config.yaml
init: "trunc_normal_002"
learning_rate: 0.0024
eps: 1e-08
max_steps: 26100
batch_size: 128
Rows from block 8, named by matrix and row number. Each number is 128 + 32 x the weight over the matrix's rms, rounded and kept within 0 to 255. All counts start at 0. Numbers have three digits each.
# conv: 3x3 conv (model.blocks.8.conv.weight, 192x192x3x3), inputs 114-119, a 3x3 kernel for each
conv.0:139141140140144141136138135166170165169173169163169162093082080085073076088078082093095120071084112078089119123116112116110106122115113157158157158162161154159158
conv.1:114118117118120119114117115121108112108097100104091096138145132139145134141145133162149099168165125164163123117150144133168159123152141116109112109101103100093097
conv.2:075068077072066074089081087118112120111103109118109109152166156159172162152160150170140098189157111179154115137156150135154150120138132125120126117109116125116118
conv.3:125124126125123124127127127137138135132131130131128128129122121126120117125119116132131134133132130135141140144138131135133130133133132144144143138139140139139138
conv.4:174175164178185174171179170141140136141138136136138135133117113130111105133114108110101090110106096111109103112111108107106104103100098133129124132130123127127123
conv.5:127127127126127128129129129109111112112108111116111112096080088127126138097107129088110123121139145121144152118104109135130139126121137120117114118109111124116117
conv.6:141136135140136136138136138119119121128128130135140140108110118092096105093100105096107112107117120117127136073082080087096091108115110108105111117116119127126131
conv.7:131135133132136132126130126172178169173182173162170161142137144136134141132130136084087073078083070073075062117113116112110110113111110152157149155162154148153144
conv.8:123125122124126122119120116193197191204208201196202197114115119113113116110111117171165190152149183159150181125115119117110113130122125207216210225235229217227221
conv.9:105098100103096097108102104072068074072070076079081088149159155145156157136148150075085084067081088062083096086082080090086084095093090085084084085081085089089093
conv.10:089087101079077095080078094097093100088084090084080085105107099104103096101101094126145135134150132125140121137158138158184164148175158129129131123122124115114115
conv.11:128127128133128127137132131112110109115114112116114116143146146140145146134142144085084091066074086053069088103108105098106105091100103107105103109108107109110110
conv.12:100107108121125124120124123067076080081085085088090089090097107095100110107112120125117085135134105161160128103118111141156143137152138086093095097097097095094092
conv.13:080074084078072082086081088116113117111103108111105105170182169174188176167177162150114067157129086154133097150167163147165165134153153122119124113109113115110110
conv.14:116118119118119120113115118112119117118124127117126130134142145112123130115122128148160162154162161149155152122122120133136128155155148122126129127133135127135137
conv.15:127131128129131127125128123133137135130136132120126122143144147142140143134134138087070044096085057100087053135137133142147142141148143135143139134140137124128125
conv.16:086062074069050062082066080133118128111097110120107117235255237255255255236255244098081057114097077110096084120127125115122120109113111131114122108092101119103111
conv.17:120112118113105112124117121108106114103097105110103109136133128133133126132130123142137135146141133147148142140138131136139136137142141117114122109104112120113122
conv.18:139131137132124127139133136104099106098095099106101107137136133136135131134134130118116119124119115123120123143139136140139138144143146097091097091084092104096103
conv.19:133123126129119121145132133120114125110099106127113117096105122098108123107117125195187142208209152198202158121129136116127129118124123123116122112099101128112115
conv.20:098091092091081085098088090044038048039037049049047062150160155148158155142153152089106120068091111056082109111109109105104107114113115078075080076073079080079085
conv.21:111114116107110111108107108100099099093092091091089086125120114122120118121122122061071087048064082060074086138136125140141134139142138125126125121118117117112111
conv.22:132135132128132130108111108138143139120127125099104102128122127137132139128126132122131143123124130133127131132119114151141137158153153152155153128134131110116116
conv.23:087071074078065071084069078105095100093087091097090094255255255255255255244255253126108089131117103126119115124134131121130130119127124104094097092084085096087088
conv.24:106101104104097101106099102110103106097092094091083084115119109116124115119123119135127079149156118153166134129169160152203195134185173112108109098097099090087086
conv.25:145143140144144137143142139114116121114115121115120123098102106096098103101105111115106120086084107087085110056052058047045051051053058112114116111116116112116117
conv.26:120123118120125121111117112165172162171178171160169162119109110115103108115104107137136161120124152117117142139131129139131129145140139186195189195206199183194188
conv.27:119126124145150146142149146069082086104111110111115115078083095085084093093094100145130112123122104127126107077079071111115103119122113083092093112113112107107104
conv.28:113116114119122121110113113091099098096106108092104110126130136113120126121126132141152148144149144138141132125125122141140135157154148095102104099108111094105111
conv.29:122118114115113112120118116128126120122114108125116108077074094110117142087105137122145138146175161135172166103094102120115128112108124139129118127114105137122113
conv.30:137142140139145143143148147145139137139131128135129127129114121122111117124113117191168141194180154203196179125122128117115122117112115140130126130121115129119112
conv.31:147149147150151147156155147115123122124129128124127123111117121110115118106112118137104100112081076112087083110104095119115104127123113123125126132131131129127126
conv.32:162153149154148147154150152137134134130124128133127132128115110130114105135118107112123131119125123133139136135132126131129125131130127144139144132130137137136142
conv.33:116106112110099104119109113070064076062059070076069081152157150153155148148150143134133135132133130126130130137141138134140139138145146060053064057047060072062075
conv.34:142141142136135134132132132141143144144146147143145144106103114104099107108107115159154186133134178137131172149142143144136138148142143148154154158163163159161159
conv.35:139135139133127133143136141133129139119109115129118123106109124104108121106106113186187154204208169194202174091103111098108109101105100127119123112100103125113115
conv.36:117110116112104110123116120118114120112109110118112115144148144142145141140139133156149139156152140152153148129133130127133132127131129122117119116109113127117121
conv.37:074072080071069074086084088144148160133136149144141149128144143137155158131148148122112068141134096145144115100113122099111121094104113141138148128122129142132134
conv.38:086082087084078084097091096120115118112105108117108111145156149153163154146154142166138100189157114182155119130147141130149142120134124125117125116107112123111115
conv.39:071057065067055067079068079096091104085081097089087103137146136121133123114122113116120098146146111145143098111153133133179150129168145112115125102109119107111123
conv.40:123129126147153148146150151090100101119126126123127128085091105093092099097096104137133132121123119124126120091092083121119106131130120106115115128132130124125125
conv.41:139136140134128132139133132096093097096092095100098102124126126119122125114119124076080089064078090057081100070066057062065064061069070091084086089082086095092095
conv.42:130133128132135129126128122179183173182189179171179170107097099102095097107097101126126136114119131108112120137130130133126127138130132167174169172182176164171167
conv.43:163173164168178169157167161128128128122119119116110109110110114111111117121124130130093051137102058149116065133134127139144135133142134129126128122118116115109109
conv.44:108109115109109116106110115121126129123130132128136141116123133094106117095105114146149151154153148153148141103110113108117117133144140114120121119124127124130136
conv.45:149144144145141141147142141136135138136135139139139141091092097093097102093102105143131141130123138138130146023030027032033024036034022128126130127126129130130132
conv.46:127130130128131129126127123138144142137143139132135130142143142136138140130131137065045018074061033074060033132132131135134135133135133137142139135139135128133127
conv.47:115116115114113112103103103127127127117118118107107107114119128118120130119122131144139122151145129154151126152155144171178167175190181138139141129130130119120122
conv.48:057051054058052053063059059124115116114104106120110106155170165171182178171179172166140105184161124183163134145161158141157159127142142127121122118111111126116111
conv.49:056049057056048060060052066098087093086072083082075083146149143149159156150158153149121086156138104158143113165221181180255216149209177117113117106102108100098102
conv.50:150139143140133139144137147127124130135132140149149154196210195195213197181198187100111103115126121114129128100107107110116116110118116123123130127128133137136140
conv.51:150146144147146140148143140173172171167166165163164165103096101113103105128117118137131167147130160164141164104099107113104102120108101155158159150153155152153155
conv.52:075068077074067078083079086117114120111108111113108111196210195199216199188202182140110073146123090140126102137151148134147147124137137119116121113107114116112113
conv.53:121115122116115118119118122126128136124127133134136140134144141129140138117131132106120109117128120130140131076084088087095095102110111130130131127126128136132134
conv.54:143147147146149148148149147134132130135133131137136137110110114104106108101102106076086087079090091074093100063064065061062056062058049123120118120119118124121122
conv.55:135136131134132128129131124135138140133134136134135134104112120107112119114119125165171179142152172133138161098101111098097106102105110136138140139140139138141138
conv.56:107107106113114114118120120132134134129129130125123123144144140148152151151152151137083032162117069178142101135156150128157153106127127121122120113112112109107102
conv.57:161158160157152152161158159129124125124117120130125127119114112117114112117113114068073088076078090078085102104095087099098094100098097121114115114108110123117119
conv.58:148143142143140139150146144140138139133130130134130132118107107120112111124117113134129136148138134160150147137130122135131124134130123140140140131129130134133135
conv.59:105110111103110112098104104110118118105118121102115122126132143117123136117121132157162174160157165161157158133128129148144142165167167115125126112122127109123132
conv.60:147150147152154149145147142218224212228236226217226217096082081096083081104090090142134161132126156144133162127117123121110112128118119191195190202209205196206201
conv.61:085084083083081079081077072118115120112109110118109106170176172178186180183188183141117091150131107157142124122132128124139136119133133105105109100098098105098092
conv.62:144146147144145145146146145108104104106102100111107107091085085084081084082080085049050059060063065072072073093090087095099094090091088088083081086079079092085087
conv.63:157165155164176166159167161130129126135136133132134132138127119137125118143130124105088062102087066104090070109116112103114111091102100124125119128129124122126119
conv.64:124119122124116118129121124099094099097093097100096102143148146140147147135144144088096100081090095072085092118120118111118121115120127087085089086081088094090093
conv.65:111111118109114120108111120085094096089098102090102109125130138087097110080089099151152154158160158150147144102106106105109107129134127095100098102105105102108108
conv.66:084098104125136139128140141081091092119125124125128127081075074075072073075079081124121088119129107117124107059064055097099090104105099095099098124123118118118113
conv.67:138138136133134134137138140140127127131119119130123121135120116132116112138120112167157144160157144161162159134129128129123123128120118137127121128119113129121116
conv.68:066072073077083080074076069115111109115114113123121117155161157161167166166169167162128102161133110164143127155162154146161155137151152115112111114112110117119114
conv.69:187196186198209197184197190131133129137138133133135131102094093105093091116105102108088068113094077119101082088092092086094095084087085119118113121120116117118114
conv.70:134134131133133130127127121077082082077083085071080084116119123110112118119121124111114106113111098110105092116115115133129127141139135059065066057064066050061065
conv.71:150146142152151146152151148173171167168168165156158154149151147145147143139142136127109088110104091097098098112113106109113109107114112171170164169169164157158156
conv.72:111110109114112112117117117019005014005000011021018035146154151146154148142149144120131136104118127084101113116116123110111119115118123037029030027022025028029037
conv.73:136142132137143134124131123158168159163172165146155148115107116111103111116107111131133136119127132116123126138132130138132132146142142160173165168180172153163155
conv.74:071064067073065071078068071109100100097089090097089091139144141149157155148156153163126073180151101186159113175228198191255238151206186124116119110104106106101102
conv.75:086083084088085087087084085110106106100096098097091092141145142149153153150154153162134084167151105168158115170207185188254224151204186121119119109107107103102103
conv.76:144143144143143144145146146138136138138138140143145146082087089086092093084089091131118108120112106119119119000008006006013000011007000130126129130128131134133136
conv.77:068058057068058056077069065130123121131125123136128123125141150132145153134147151180179162182185170172179172154166170150163170141153156153150141156153144158156145
conv.78:144141133145145138149148145132127126125119118125119117129114115121104106125109106171177174175186181182198194126127129122126125115118114134129127126120119128121119
conv.79:124121125120114118125118118090088094089087091093092097124126125119125125113122124085086099066079098060081105078072063073073067076075075092086091090088092097094098
conv.80:107103106103098105107104110131132135131135140141145149141150150128139141109124131083094106088100112100116131089087087098097096118116115136134139136137142148147151
conv.81:130134133124129125121124119117122119120123118122123116081074077091092096066071081115115119134126128132129135109100092126119112122114112129129125129127123137133126
conv.82:146147149141143145139141140109107107109108107110110108118127124126135132131140138067081067073086071060077069131129123138137129141136131112113115111113116113114116
conv.83:087080088086080087097092097117113118111104109118109112139149141148161151144151140168125066191148091187149099148165162146166163128146140117115120110104110120110112
conv.84:088083088084084091090090096141145150148156160159164170111117111110119116100112112106112098121119110132129114097107111104111115117124128135138145146150156158160165
conv.85:122129129121127127113119119133137140133137141132134138095098112095095111100104118134127160109105148120106145137128131143136140154154160147151151152157157151155156
conv.86:056051050060054057075070071124116121119113117132124126148159152165176168163169160164127082182145100178146107160181180153174176135151151135129133128121128139133135
conv.87:119114117108104108110106109105105113105108110107108113122122121117118120120125129083097133062075120079088130138130129132128130137138143121124127126127130126129131
conv.88:122121111116113109122121113126119111116104098120106096075078108095109144075096137145164144154190170133176177103096108112108124098095116135122107126109098140122106
conv.89:104100098108103100115106102134130130131126123140135132098111132098115139113130148175181154197198159193189147126131136136146151140153155129128125129123118135128123
conv.90:142138140136131132145140140133125125120112112126117118120112114121113111124112106154148145161157151169170167123126124126126120130126118131123119117108107128116116
conv.91:152154150155157153152154148185186179187191184182187183082069068082071069097083081128118142122113139138126151121118119112106105124115114165169167168172173167174173
conv.92:110111111112113115118121122130132132122122124123122122144151146154161158152156153141088030172124064181143092132157158125154159096122132123120119107107107108107106
conv.93:187193185196205195180192186141140139143143142140142141078078081085080081098092088124107095121107099124106101089090095088088093091090090128127125130129129127128125
conv.94:040022027038022030048036044109101103101091096107098102255255255255255255241255249136115087138124101127120104134148150130145146126136136126115120115107112124115120
conv.95:154153153151149149152152151130126127125122122126126125125113108123113107125114107093097103100104106108113114133128120132128122133128123127124121121119117124122121
conv.96:120125120132138130128133126122116121119113119119112118146155140147154145146152144138123078143139098146137095105125124110127125106122115112104108110103106106102101
conv.97:129129128120121123107106108107108107099104103091097100131134135136140142130135137110125123119126125135141139136132124153150140158160153121122123105110113103110116
conv.98:115117124106111117111115122095094109094093104099102113149162155152165160138154153073081036090100051097106061064070072073075072077073069089081095083077088094086097
conv.99:113115121109109120112112119090092101088086092092086092114102099129129132086097107123117108150140124135127110140139127152158150126134135112109112099097101097093101
conv.100:166163160164164159170168165146143140143142140145143141128125125124122121123119117095099103096104109093107119094099096090097091088087082137135131133131128136134133
conv.101:124125123122126124124127128127129126132132131129129129122118120121117118129127130081092125048069113060077119152141135152143138153146144149152151155158156151154153
conv.102:182185178191196190180186182150151149153154152151153150068075073074072071088084075135117114127110115132111120087090097085084090092088089139139137142144141142143141
conv.103:112114113115116119111115114108112109113118117115123127128137144107119131112120128156166169165171168159158150119122122132136132153157148112118116121125124123128131
conv.104:131137137134136136133135132092093094090089092087085087109101099101095098099097101045053072039051067054062075124117111124124118122122120092090090089086085085081081
conv.105:135140138130134134122126127146151152146151151144146146086083093103102110094099110154134155135116146143119147135119123137126132144137145150155156155161160156161159
conv.106:125126122121123121120122123138139137142143142137139139121117119119114117124123128095103138065080129076088135153140139150141138152146147159163161166169169161166164
conv.107:129139132136148144131143137138132132132129125128125123149126121139114109143117111164147125160153140157154144129119119123113111115103102134128124128123119124119113
conv.108:107105104110111114103103109126122119115112111101098099155167167152161160144153152087080071090085071102098080145146133171172154174179161135138136124127124112114113
conv.109:100105110100105114102109116102104112107111118116122129104110107107113111098103104123128083132139096139152114036046040056063050063065054107100110108104112119118126
conv.110:111112113118117114122120115110108109105106103106105101149158153156165161156165164127069000127083018145111053142153155148160164138154156108105105101099098100097095
conv.111:072068069075072075079073073110104106101093096099093098144147145152160157153157155154114066174141098183156118172210184176232206145187171119117118109106108103104107
conv.112:144141137139138135138136132137140141138140140138140140102107110105109116108116123141129152114105142117106142084079088077072078086081085136138139138140138138140138
conv.113:121120121120120124118118123107112112114123124117127131141150155115129136113124130141154158145160164142155157113115115125126121144147138113119124123130133126134138
conv.114:154146145148139140154144145130128134123120126130128133105101100109104103113108108133140154137137144145143152116113108114116108114116110135132138126124130136132138
conv.115:120115121117110114130122125117114121108103111117110114114110106113108106114110105148144130157152132158160142139140128135142134135141133130126133120112122128120128
conv.116:134133131134131127130129124135137143135136137134134135114119127113121126119127131149155166124136158117121147097099108093095102100101106135140141137140139139139136
conv.117:141144144143145145143145142128125124127126123128126127089079078080073075081074076073072088074076089086089100129124117127125122122122120119117114119118117120118118
conv.118:142144141143144140141141138132134135133135135131136135089093098091092099097103110140127139114104130116105131070068076063060066069066072131135135133132134133134132
conv.119:125127127119121120116116111112115115107108107105104101142140134148150147131139142043030000074061025079060025127122118132131129125126124106104106099098096099097092
conv.120:116119113131135126130133125117110111119114114121116112142153151138152154137150152156147102158157125154155125100112122093105114090102109101093088101096091097092087
conv.121:113114113113114117105108109111118114111117120104114120128133144105114126108115126153160170155156160150147147123122121137137132161161156118123123120124127114123128
conv.122:142143137142143137137138133136138138135137135133135132090097104096096105104109115145137147123120142124116137092092100091088095094093099135139138138138137136136133
conv.123:131137128144147137134138130132129132126124124125121120124126130125125128130130133110106069122120085125121084118117110142141129155155145133132131125121119126120118
conv.124:128134127130138130121128120216228207231244227206221206107092093099085089105088091144146173121132164119129161131123124128120120133126126215234218241255246217238225
conv.125:162161155164161156151149143095107099098109105086101101108114113117121120127129127063087076094107077114122089089095092103108104100107099073085078066079075052066067
conv.126:129134133127128125121121115115118119107108107103105100140135134137135136130130132030018000050041017049039017132129125140136132135132132112114114104104103099099094
conv.127:121122120115115117110109110135138138133138138134138137131134136119125129095105112075088087081092091103115115089088084109106101125123121135137135132134134136138136
conv.128:181185177187194184177185177132132130135134132134134133092083085095085084105096093112104092110104097109099096075077079073075078071073070121119117120120117118118117
conv.129:069065069068064068071067072131130134128125128132128128199222204205229217187209203077062040089073054084073058128132135125128132123125127141136143137131136143138138
conv.130:149145143142138139142140142110105113108102108115111116129123114129119107129117103119129127125132125123132125121125119122126121121125121104103106103101106115111115
conv.131:094091101085085094095094104141142158136138152145146157154170159165182175155176169080096052103113079114125092082091097089095099089092095141136149133129138143137148
conv.132:125121121123120122120118123150153151151156159154163169113113128106111121119118125118128171117122159123120152135134139147147150163164168145153154150162167155169177
conv.133:107113114113119118102105108110118117115127127111124130120126132114122128126132135150158148155156139151148131131131129150149144158161154115123123118128130114126132
conv.134:163168158163167159151156149137141140134137137124126122117116118115115119115117121145125116140126121139129120124123122126127125125129129141147143143148143133135131
conv.135:145146140143143139138137132127130130120122121110112110119116122114113118107110116132124094141142117142146119115122115128139132121138130133139139128130131116120118
conv.136:123120123124120121129124125107104108108106109110110111143147147140146146136143143088091093071079089059076087109115111105112113105113115100098102103103103106103104
conv.137:108109113111113115108110112154158157156162162158168170122134145115127141118127138182173161184167156172151139132136136147151150161168171149153151153159158156163166
conv.138:070064066076066069079071075114105105103093095105097098143151148152163160150156156169122068190151102197166117177223204182248230145192182124119120111106108113107109
conv.139:149142138143136132149143141145140138135129126134129127125114115124111111128114109165164175162163167173178187135130128126124123129124122149143142135129131139134136
conv.140:133127127133126127138133135016009017014010022039036049128130129126129126126127120123136138113125128100116122125127132117121125121127132020011012016013017034030039
conv.141:125127128125127123124123118142147146140145142136140135141139140135133138126130132061043015065055029062054032122119120123119121123123125135138139135139135132134130
conv.142:101094099097088091105098101087079088065054061068055060155164159167175165166170158164157148172163152160154146116125122115124118105114107096093100080072077080072073
conv.143:131125130126117121137128133118113121110105110119111116129120118127123114128121112141137136146142132149149146144138132140138136141141141124119124114108115127119126
conv.144:138138135133133131132132130180182180185188187179183182099092095095090093100099100136129164118112154133121161141129134133121128141133139189196194201208208196202205
conv.145:130124128126121124135127130106105110105102106110105110147152150146152148142146144115112113112110109103104109133130131126129131131133137102099102099096099105102106
conv.146:174179169180190179168178170131131127133134130130133127099093093102094091113104101113106087116111094114106088091092091095095094091091089119120115121122117116117114
conv.147:062055061061060067063063072151145147152148148150147145179197185179198187164183175068065061069065064059061066130132130134133130137137132167165168166165168167165166
conv.148:115109115114108112122116119110110113107104110111108113153158156151157157147152151121117112112111106102107105127129129121126129125129133111110113110105111117113114
conv.149:108113111108113113098105106131130135127125129126126128116118126131134143105116128152146153150139154143127142138136132149149147142147149145146144144144142145145144
conv.150:129126130126123124132129129117116120114109113118114116131126126129128126127126124108103107116106100116113106136129121129126126130129132119116120115111115122117120
conv.151:075080079084088087080081075122109100118107101124114109148164165153171174156171172175141091165146101170157126147163167143158164128145153131118106126114104126117109
conv.152:103109112105110113096102106141147146139147150131140146131141152110119133110117129161167176160163169156154158130123122142137132168165163154159157155162161147154159
conv.153:120116120114108112118113113103101107100100104103104109115121118113120120109116122101100115085093113080097121070065053072069059076072063107105107109106109112111114
conv.154:140141141142143142145145140142149146149153151140146141132130130127129129122123127103105076084085059077075051090089085093092084092094086129133129133136133125130123
conv.155:140151143156167156148156147120125124120123122116116114080081096089088102104102118135107053146124072156139088120116111133134126142146142121122122119120118112112106
conv.156:155154150158157156153154155145142136144142138137136133091094102096095099094093091033076088043087092055094096127137126136148135124133123149148139148150142138139136
conv.157:112116113114115113115116113145149147143145142140141134155156156156157160149151157125085041131102062136116080132137143125133140117126134139141136134135132130131126
conv.158:089093093100103102107109106139141144145144146149146144140148145139150151138146150131095044137110071150124088109117120108117123111120128129128128133128127138129122
conv.159:095094097094092096093090093120121123111111113103103104142146138145149141136143136125112079143142110147152120137165149159196181140182168134136139124129130114118119
conv.160:127123119132130129129127127139136127140135128129125122068082106078090114092105122106153145114164155133172155114131133138161160147170168163159144167162145149147136
conv.161:066068071073076076076077073112104102111106103116114113153166164157168171156167168175135104172143120174150135156171166147168167137158160113108106110106105116115113
conv.162:101104106105107107108107108147148147150155152157162161128138144125136144132140145178153135176149132172143128134138136143150149151159163140144141146149147152159156
conv.163:123126123124126122119121118129133131123127125115120116130129127133130129131127128105087059114100070117102069145147139157161152152160156133138139127133130116121120
conv.164:103100104102097100115109107122117122116108111123114113119126126125135131122129125182146102208170118203169121130145139133147143123135126124117124118105111127114116
conv.165:109103104109104107108104111125124125130132135131135139158171169139154156126142144118128130113128134108124137115115115126125122145146140134137141141142147142146149
conv.166:129133133128130127124126121162166163163167163157161157130130131126128133121124129089076048093084058086080059117115117114114114119115117145149145149151146144148143
conv.167:112121119139147143141149144101109104125131127127130124080080082077078082071076085119102055130116074133120081061065052094093082104105097100105097120119111115112103
conv.168:063055060063053061065055062106096099093084090095084089131136133144152149141149150168136094184160120186164124183238201207255249161224194128123126115111112112108111
conv.169:181183178186190181189192185144143144145148146143144143135121119125113110124113114096075068082065065091073080114104108104096098103096099134131130137136133135132127
conv.170:121113114118111111123116118026017027017009022038030044134138140134136134136136132138152154129146149117139144125128128120125125122128131060053057054048053065060068
conv.171:122116119115109113120115116096096102093094101098100107126133129123127130119127129097105126073091118069090121086080075078076074085085084102102104103102106109108115
conv.172:161160153162165159160165160152149146151149147144147144148135128142129124141127121112105087101099091102105102123122117109112108104103101146143139144142138140139136
conv.173:133128131129121123133125128089085093085084091092092098127131130125130130121128131085095108070087106063086108091086083079083084081089093085079083083080083090087094
conv.174:166160157162158153158156152123121124120118122123123127107105105107104104111109108092096104079089100084091104076078071068074071067075073118117119113113116116118123
conv.175:114112112112113114108109112121124121122126125118125128137146155107122132106116126151162168156167170155158155120122121132134129153155149126130133133137136129136139
conv.176:114121122107114119105110111112122124111119118110114114081077079092094100066075085097103104121120117140144138102096089124118117127122125131132134122124123122121118
conv.177:104095096098090092103098099053051061047046056054055064141145144140147144137144143111129149095115137087104131118115120112111114115117123087086088082085088089091095
conv.178:143142142143143141144144141160159158155155153155155154089081077097089088106099098122103109142117113160133125123120117121120115121118113147148150143144146144145148
conv.179:108110112110111116104107107132135134133140141133141145126134142112122131118125132160167168164166165161156150127129126143145139165167161138143144141147149141148151
conv.180:114116113114116114109111107118109113105096099098090093122130119124132126126133131164147091175174125176176133125159149147188175132173159120115117108105105103095097
conv.181:152155150154153150159160153160163156159159154152151148154150147148144142141137138132103089121097088126105100125122128112110117105104111146147142143143139138138133
conv.182:107107108108111113107110114126128134123126132126126133132140137137144143133143141125142118130150128131153135045056070054056065070065068135129136126121127126123130
conv.183:195212199212237221193214203140141137142146142138141138088083085089082083101093093111092062125105072131110080096098100103104105104103100125126121129129125124124119
conv.184:096074087081063075099082097149139150132121134147134146201240216217255242194235220067050026083064045091071057114121125107111118104109116146131144127114126143128137
conv.185:103104107103107109099104105139143139144147147146154154130140149121132142124134141179171163179166160172158152134137133150152149165171168143146143148153151151159156
conv.186:145144138141141137134132127066073072065074077059072080112112119110111118116118125093104108099106102113115112109106109122121120135136134049054054043052055033047054
conv.187:113106108107103105112107110088082091077075084081080088144147146144146141145146138146164178129150169117137156114117118110114113113117116102104106101100104107106109
conv.188:153155150154154152152153152152151150149147143150147147083076078084077082089080085067070083077087094093103110126125121124128121123123115141138138135133133136135136
conv.189:150148151146144145151147147118116116116111113121117120119118117115116116111113116068073083065076086065085098075072064070076072067075074112105108109103105116112115
conv.190:112108114104102109111108112079078088080079090088091101136143143133142139121134135079087080077092085072098097057058057068066062078075070081074081079075083088086095
conv.191:134139131133140132125130124163169160166175165151160153116107112113102108115104107108110116099101109096096098134126126135129127142138136161168163165175168150160155