{"arch": "vgg", "model": "image classifier", "dataset": "Sentinel-2 satellite tiles (TerraMesh)", "train_examples": 145000, "image_size": 64, "crop_scale_min": 0.7, "horizontal_flip": false, "cutout": 0.4, "targets": ["main land cover"], "num_classes": 9, "norm": "batchnorm", "hidden_act": "gelu", "depths": [2, 2, 6, 2], "kernel_size": 3, "stem": "deep", "widths": [48, 96, 192, 384], "downsampling": "max", "label_smoothing": 0.2, "loss": "cross_entropy", "init": "trunc_normal_002", "optimizer": "adamw", "learning_rate": 0.0024, "beta1": 0.9, "beta2": 0.999, "eps": 1e-08, "ema_decay": 0.995, "max_steps": 26100, "batch_size": 128, "epochs": 23.0, "lr_schedule": "step", "warmup_steps": 520, "weight_decay": 0.05}
Rows from block 3 of a small image classifier, named by matrix and row number. Each number is 128 + 24 x the weight over its row's rms, rounded and kept within 0 to 255. All counts start at 0. Numbers have three digits each.
After each channel's rows are labels from the 100 images, of 14976, where the channel reaches its highest value: "top examples" is what is common among them. Only what is clearly more common there than usual is listed. The data: Sentinel-2 satellite tiles (TerraMesh). In brackets: how many of the 100, against the usual share in percent.
# conv: 3x3 conv (model.blocks.3.conv.weight, 96x96x3x3, each kernel summed), inputs 48-95

conv.59:134167107122136136103142073100132150126148150134122077158146121075089130159068115124089159095103139133108144115121101146076125139132094156126126
top examples: built area (74 vs 37.5); crops (68 vs 38.9); main land cover: built area (30 vs 4.6)

conv.57:148144097114132134132133095126118161142136143119107087155154129081116130145040125125128138127077131113101115078137072148084137117120101160116128
top examples: crops (95 vs 38.9); main land cover: crops (87 vs 20.2); built area (85 vs 37.5)

conv.0:125139125124127109104102118129126128159161061097102118163096109128087138158126125146149130143087154115135138144167119132104126103126120145138134
top examples: bare ground (54 vs 24.3)

conv.27:147109142144148059123079133117113134142146070121128097170094089113153120126132131148128096134078114094114125129158128108120126119124131128146141
top examples: snow or ice (70 vs 20.6); bare ground (50 vs 24.3); main land cover: snow or ice (43 vs 14.6)

conv.34:120144141125147115107100114112124149138150133084121123106139129113124152129129135174113122150086133144120102154073123147138111093129111099107115
top examples: crops (77 vs 38.9); main land cover: crops (65 vs 20.2)

conv.13:074141098147143108056100054114126097125129108143110139163095137120109122123097117114085126115093138119119135142144141115136104104120102127130123
top examples: clouds (82 vs 15.5); main land cover: clouds (25 vs 2.5)

conv.7:115149061145139142076129068136138129106109127138115141134136143110112139138097103114081115087122124151137152121130125128150131137102127148143117
top examples: main land cover: crops (49 vs 20.2); main land cover: water (28 vs 11.2)

conv.36:162153159137139122100136080090122129147142182119109087122150153122120104132077116116124164079149107155165135122134116126090118141127066150122110
top examples: built area (69 vs 37.5); crops (64 vs 38.9); main land cover: built area (31 vs 4.6)

conv.17:107124167138145091107144120129152066073142077103095129125122092139178129122126112127152095148076142152143132105096122174129105112113118133126106
top examples: crops (97 vs 38.9); main land cover: crops (93 vs 20.2); built area (71 vs 37.5)

conv.18:127072136132153049136038112141112111149145098094146122143093114095136100129131122123153115116097126069093137126136110107142117107116119101114117
top examples: bare ground (67 vs 24.3); main land cover: rangeland (43 vs 20.4)

conv.91:137124123113106185127103127145111183143123171132112089105153119114119095132101121160115155046121151135091159139130121142120106087098125144132126
top examples: water (90 vs 40.5); main land cover: water (46 vs 11.2); flooded vegetation (41 vs 10.2)

conv.8:148145142122115150120107115110104166155160142111088110105154131112060107138104141128124177124109136099085142122132096169101127117152103135126132
top examples: clouds (61 vs 15.5); main land cover: trees (43 vs 19.6)

conv.68:116175093135122134106138136142099147135134118133125128119133171150124082147144124122143155123122150110157162111173108121081108125146119129110116
top examples: clouds (78 vs 15.5); main land cover: clouds (44 vs 2.5)

conv.16:135127143072061126122091128118127141126132107045128124115114112099086139144109126120140120134110141126101149133131115134106124094095111130124127
top examples: trees (99 vs 58.6); main land cover: trees (90 vs 19.6)

conv.70:089115103120118133136135112105118116111087109123115148138110120141118145084123137118121092136150125106155078113102122118155119145119131086128141
top examples: trees (99 vs 58.6); main land cover: trees (69 vs 19.6)

conv.5:085083084150147117094120094088126151133100121134136076157135096114115161117076123114109147146144108083111161132108101133128107099109088090119112
top examples: trees (100 vs 58.6); main land cover: trees (93 vs 19.6); clouds (36 vs 15.5)

conv.29:141123144115135112119096108103123123137137117069044121122126094076128153140099112133132127098082137135111118122139121134119121116103104138125122
top examples: crops (96 vs 38.9); main land cover: crops (82 vs 20.2); built area (80 vs 37.5)

conv.38:161129161125129136083153105090129140132163112085100160117133157125107093149099128104098134097113118126172132168160116127113114115152121129127106
top examples: clouds (62 vs 15.5)

conv.67:135130123124125125124095116096119126141172161088076107098112129100114137156115118117123178067123130133117145119159111108112127108108105134122114
top examples: built area (77 vs 37.5); crops (68 vs 38.9); main land cover: built area (27 vs 4.6)

conv.75:078130100135140139122123085136109108131163106110082121114114152135087108133065117113084122172109113120132126145132134148074107140093104116116135
top examples: clouds (71 vs 15.5); main land cover: trees (41 vs 19.6)

conv.94:110083118169168076115096159118119070134159109162114126137095102147181144135159119121126126123119127112137118133116124148149120117130125132104115
top examples: snow or ice (98 vs 20.6); main land cover: snow or ice (96 vs 14.6)

conv.43:136122141092105115109084130118130132129131093052107125110117082083113146131116128128136108138095134122097122143088107147125129082099109110127125
top examples: trees (91 vs 58.6); main land cover: trees (45 vs 19.6)

conv.78:157102092151149089106136095147112127132109130166106143151149155125133101117126122123118124137132132132164130106176095101134113116144115154113119
top examples: clouds (100 vs 15.5); main land cover: clouds (30 vs 2.5)

conv.21:133124144113115122122101121095126128137156152078053108091117121104108142160116117129123162073107131138108128133151122114126128106118108134126117
top examples: built area (79 vs 37.5); crops (73 vs 38.9); main land cover: built area (28 vs 4.6)

conv.44:135117133131125107129107115102102139164135135106090127133132114093155160130122122128135143130125134116167084131088105144131128126115082120127129
top examples: built area (75 vs 37.5); crops (71 vs 38.9); main land cover: crops (41 vs 20.2)

conv.71:137122116128138094108124086072115129166142168103106095128133127099095142099115110119131183143163146127163095132109110130128103124107096107123146
top examples: built area (88 vs 37.5); crops (78 vs 38.9); main land cover: crops (45 vs 20.2); main land cover: built area (28 vs 4.6)

conv.4:115100147156132150109139123127184151148128150152132104139154111133104116083115108134150184151160114080105117096097129142101176105125118123119105
top examples: clouds (40 vs 15.5)

conv.48:098134125133111119113133160114155099114154122117086128104102115139094141138120136129143141073089132080123100132069133123141150131098142120132109
top examples: water (67 vs 40.5)

conv.81:081146125110121088111119116131107112151166078063114146123110119103072120150157113114138139108131126128139153118100125116142122155124129107123106
top examples: trees (93 vs 58.6); main land cover: trees (59 vs 19.6); clouds (44 vs 15.5)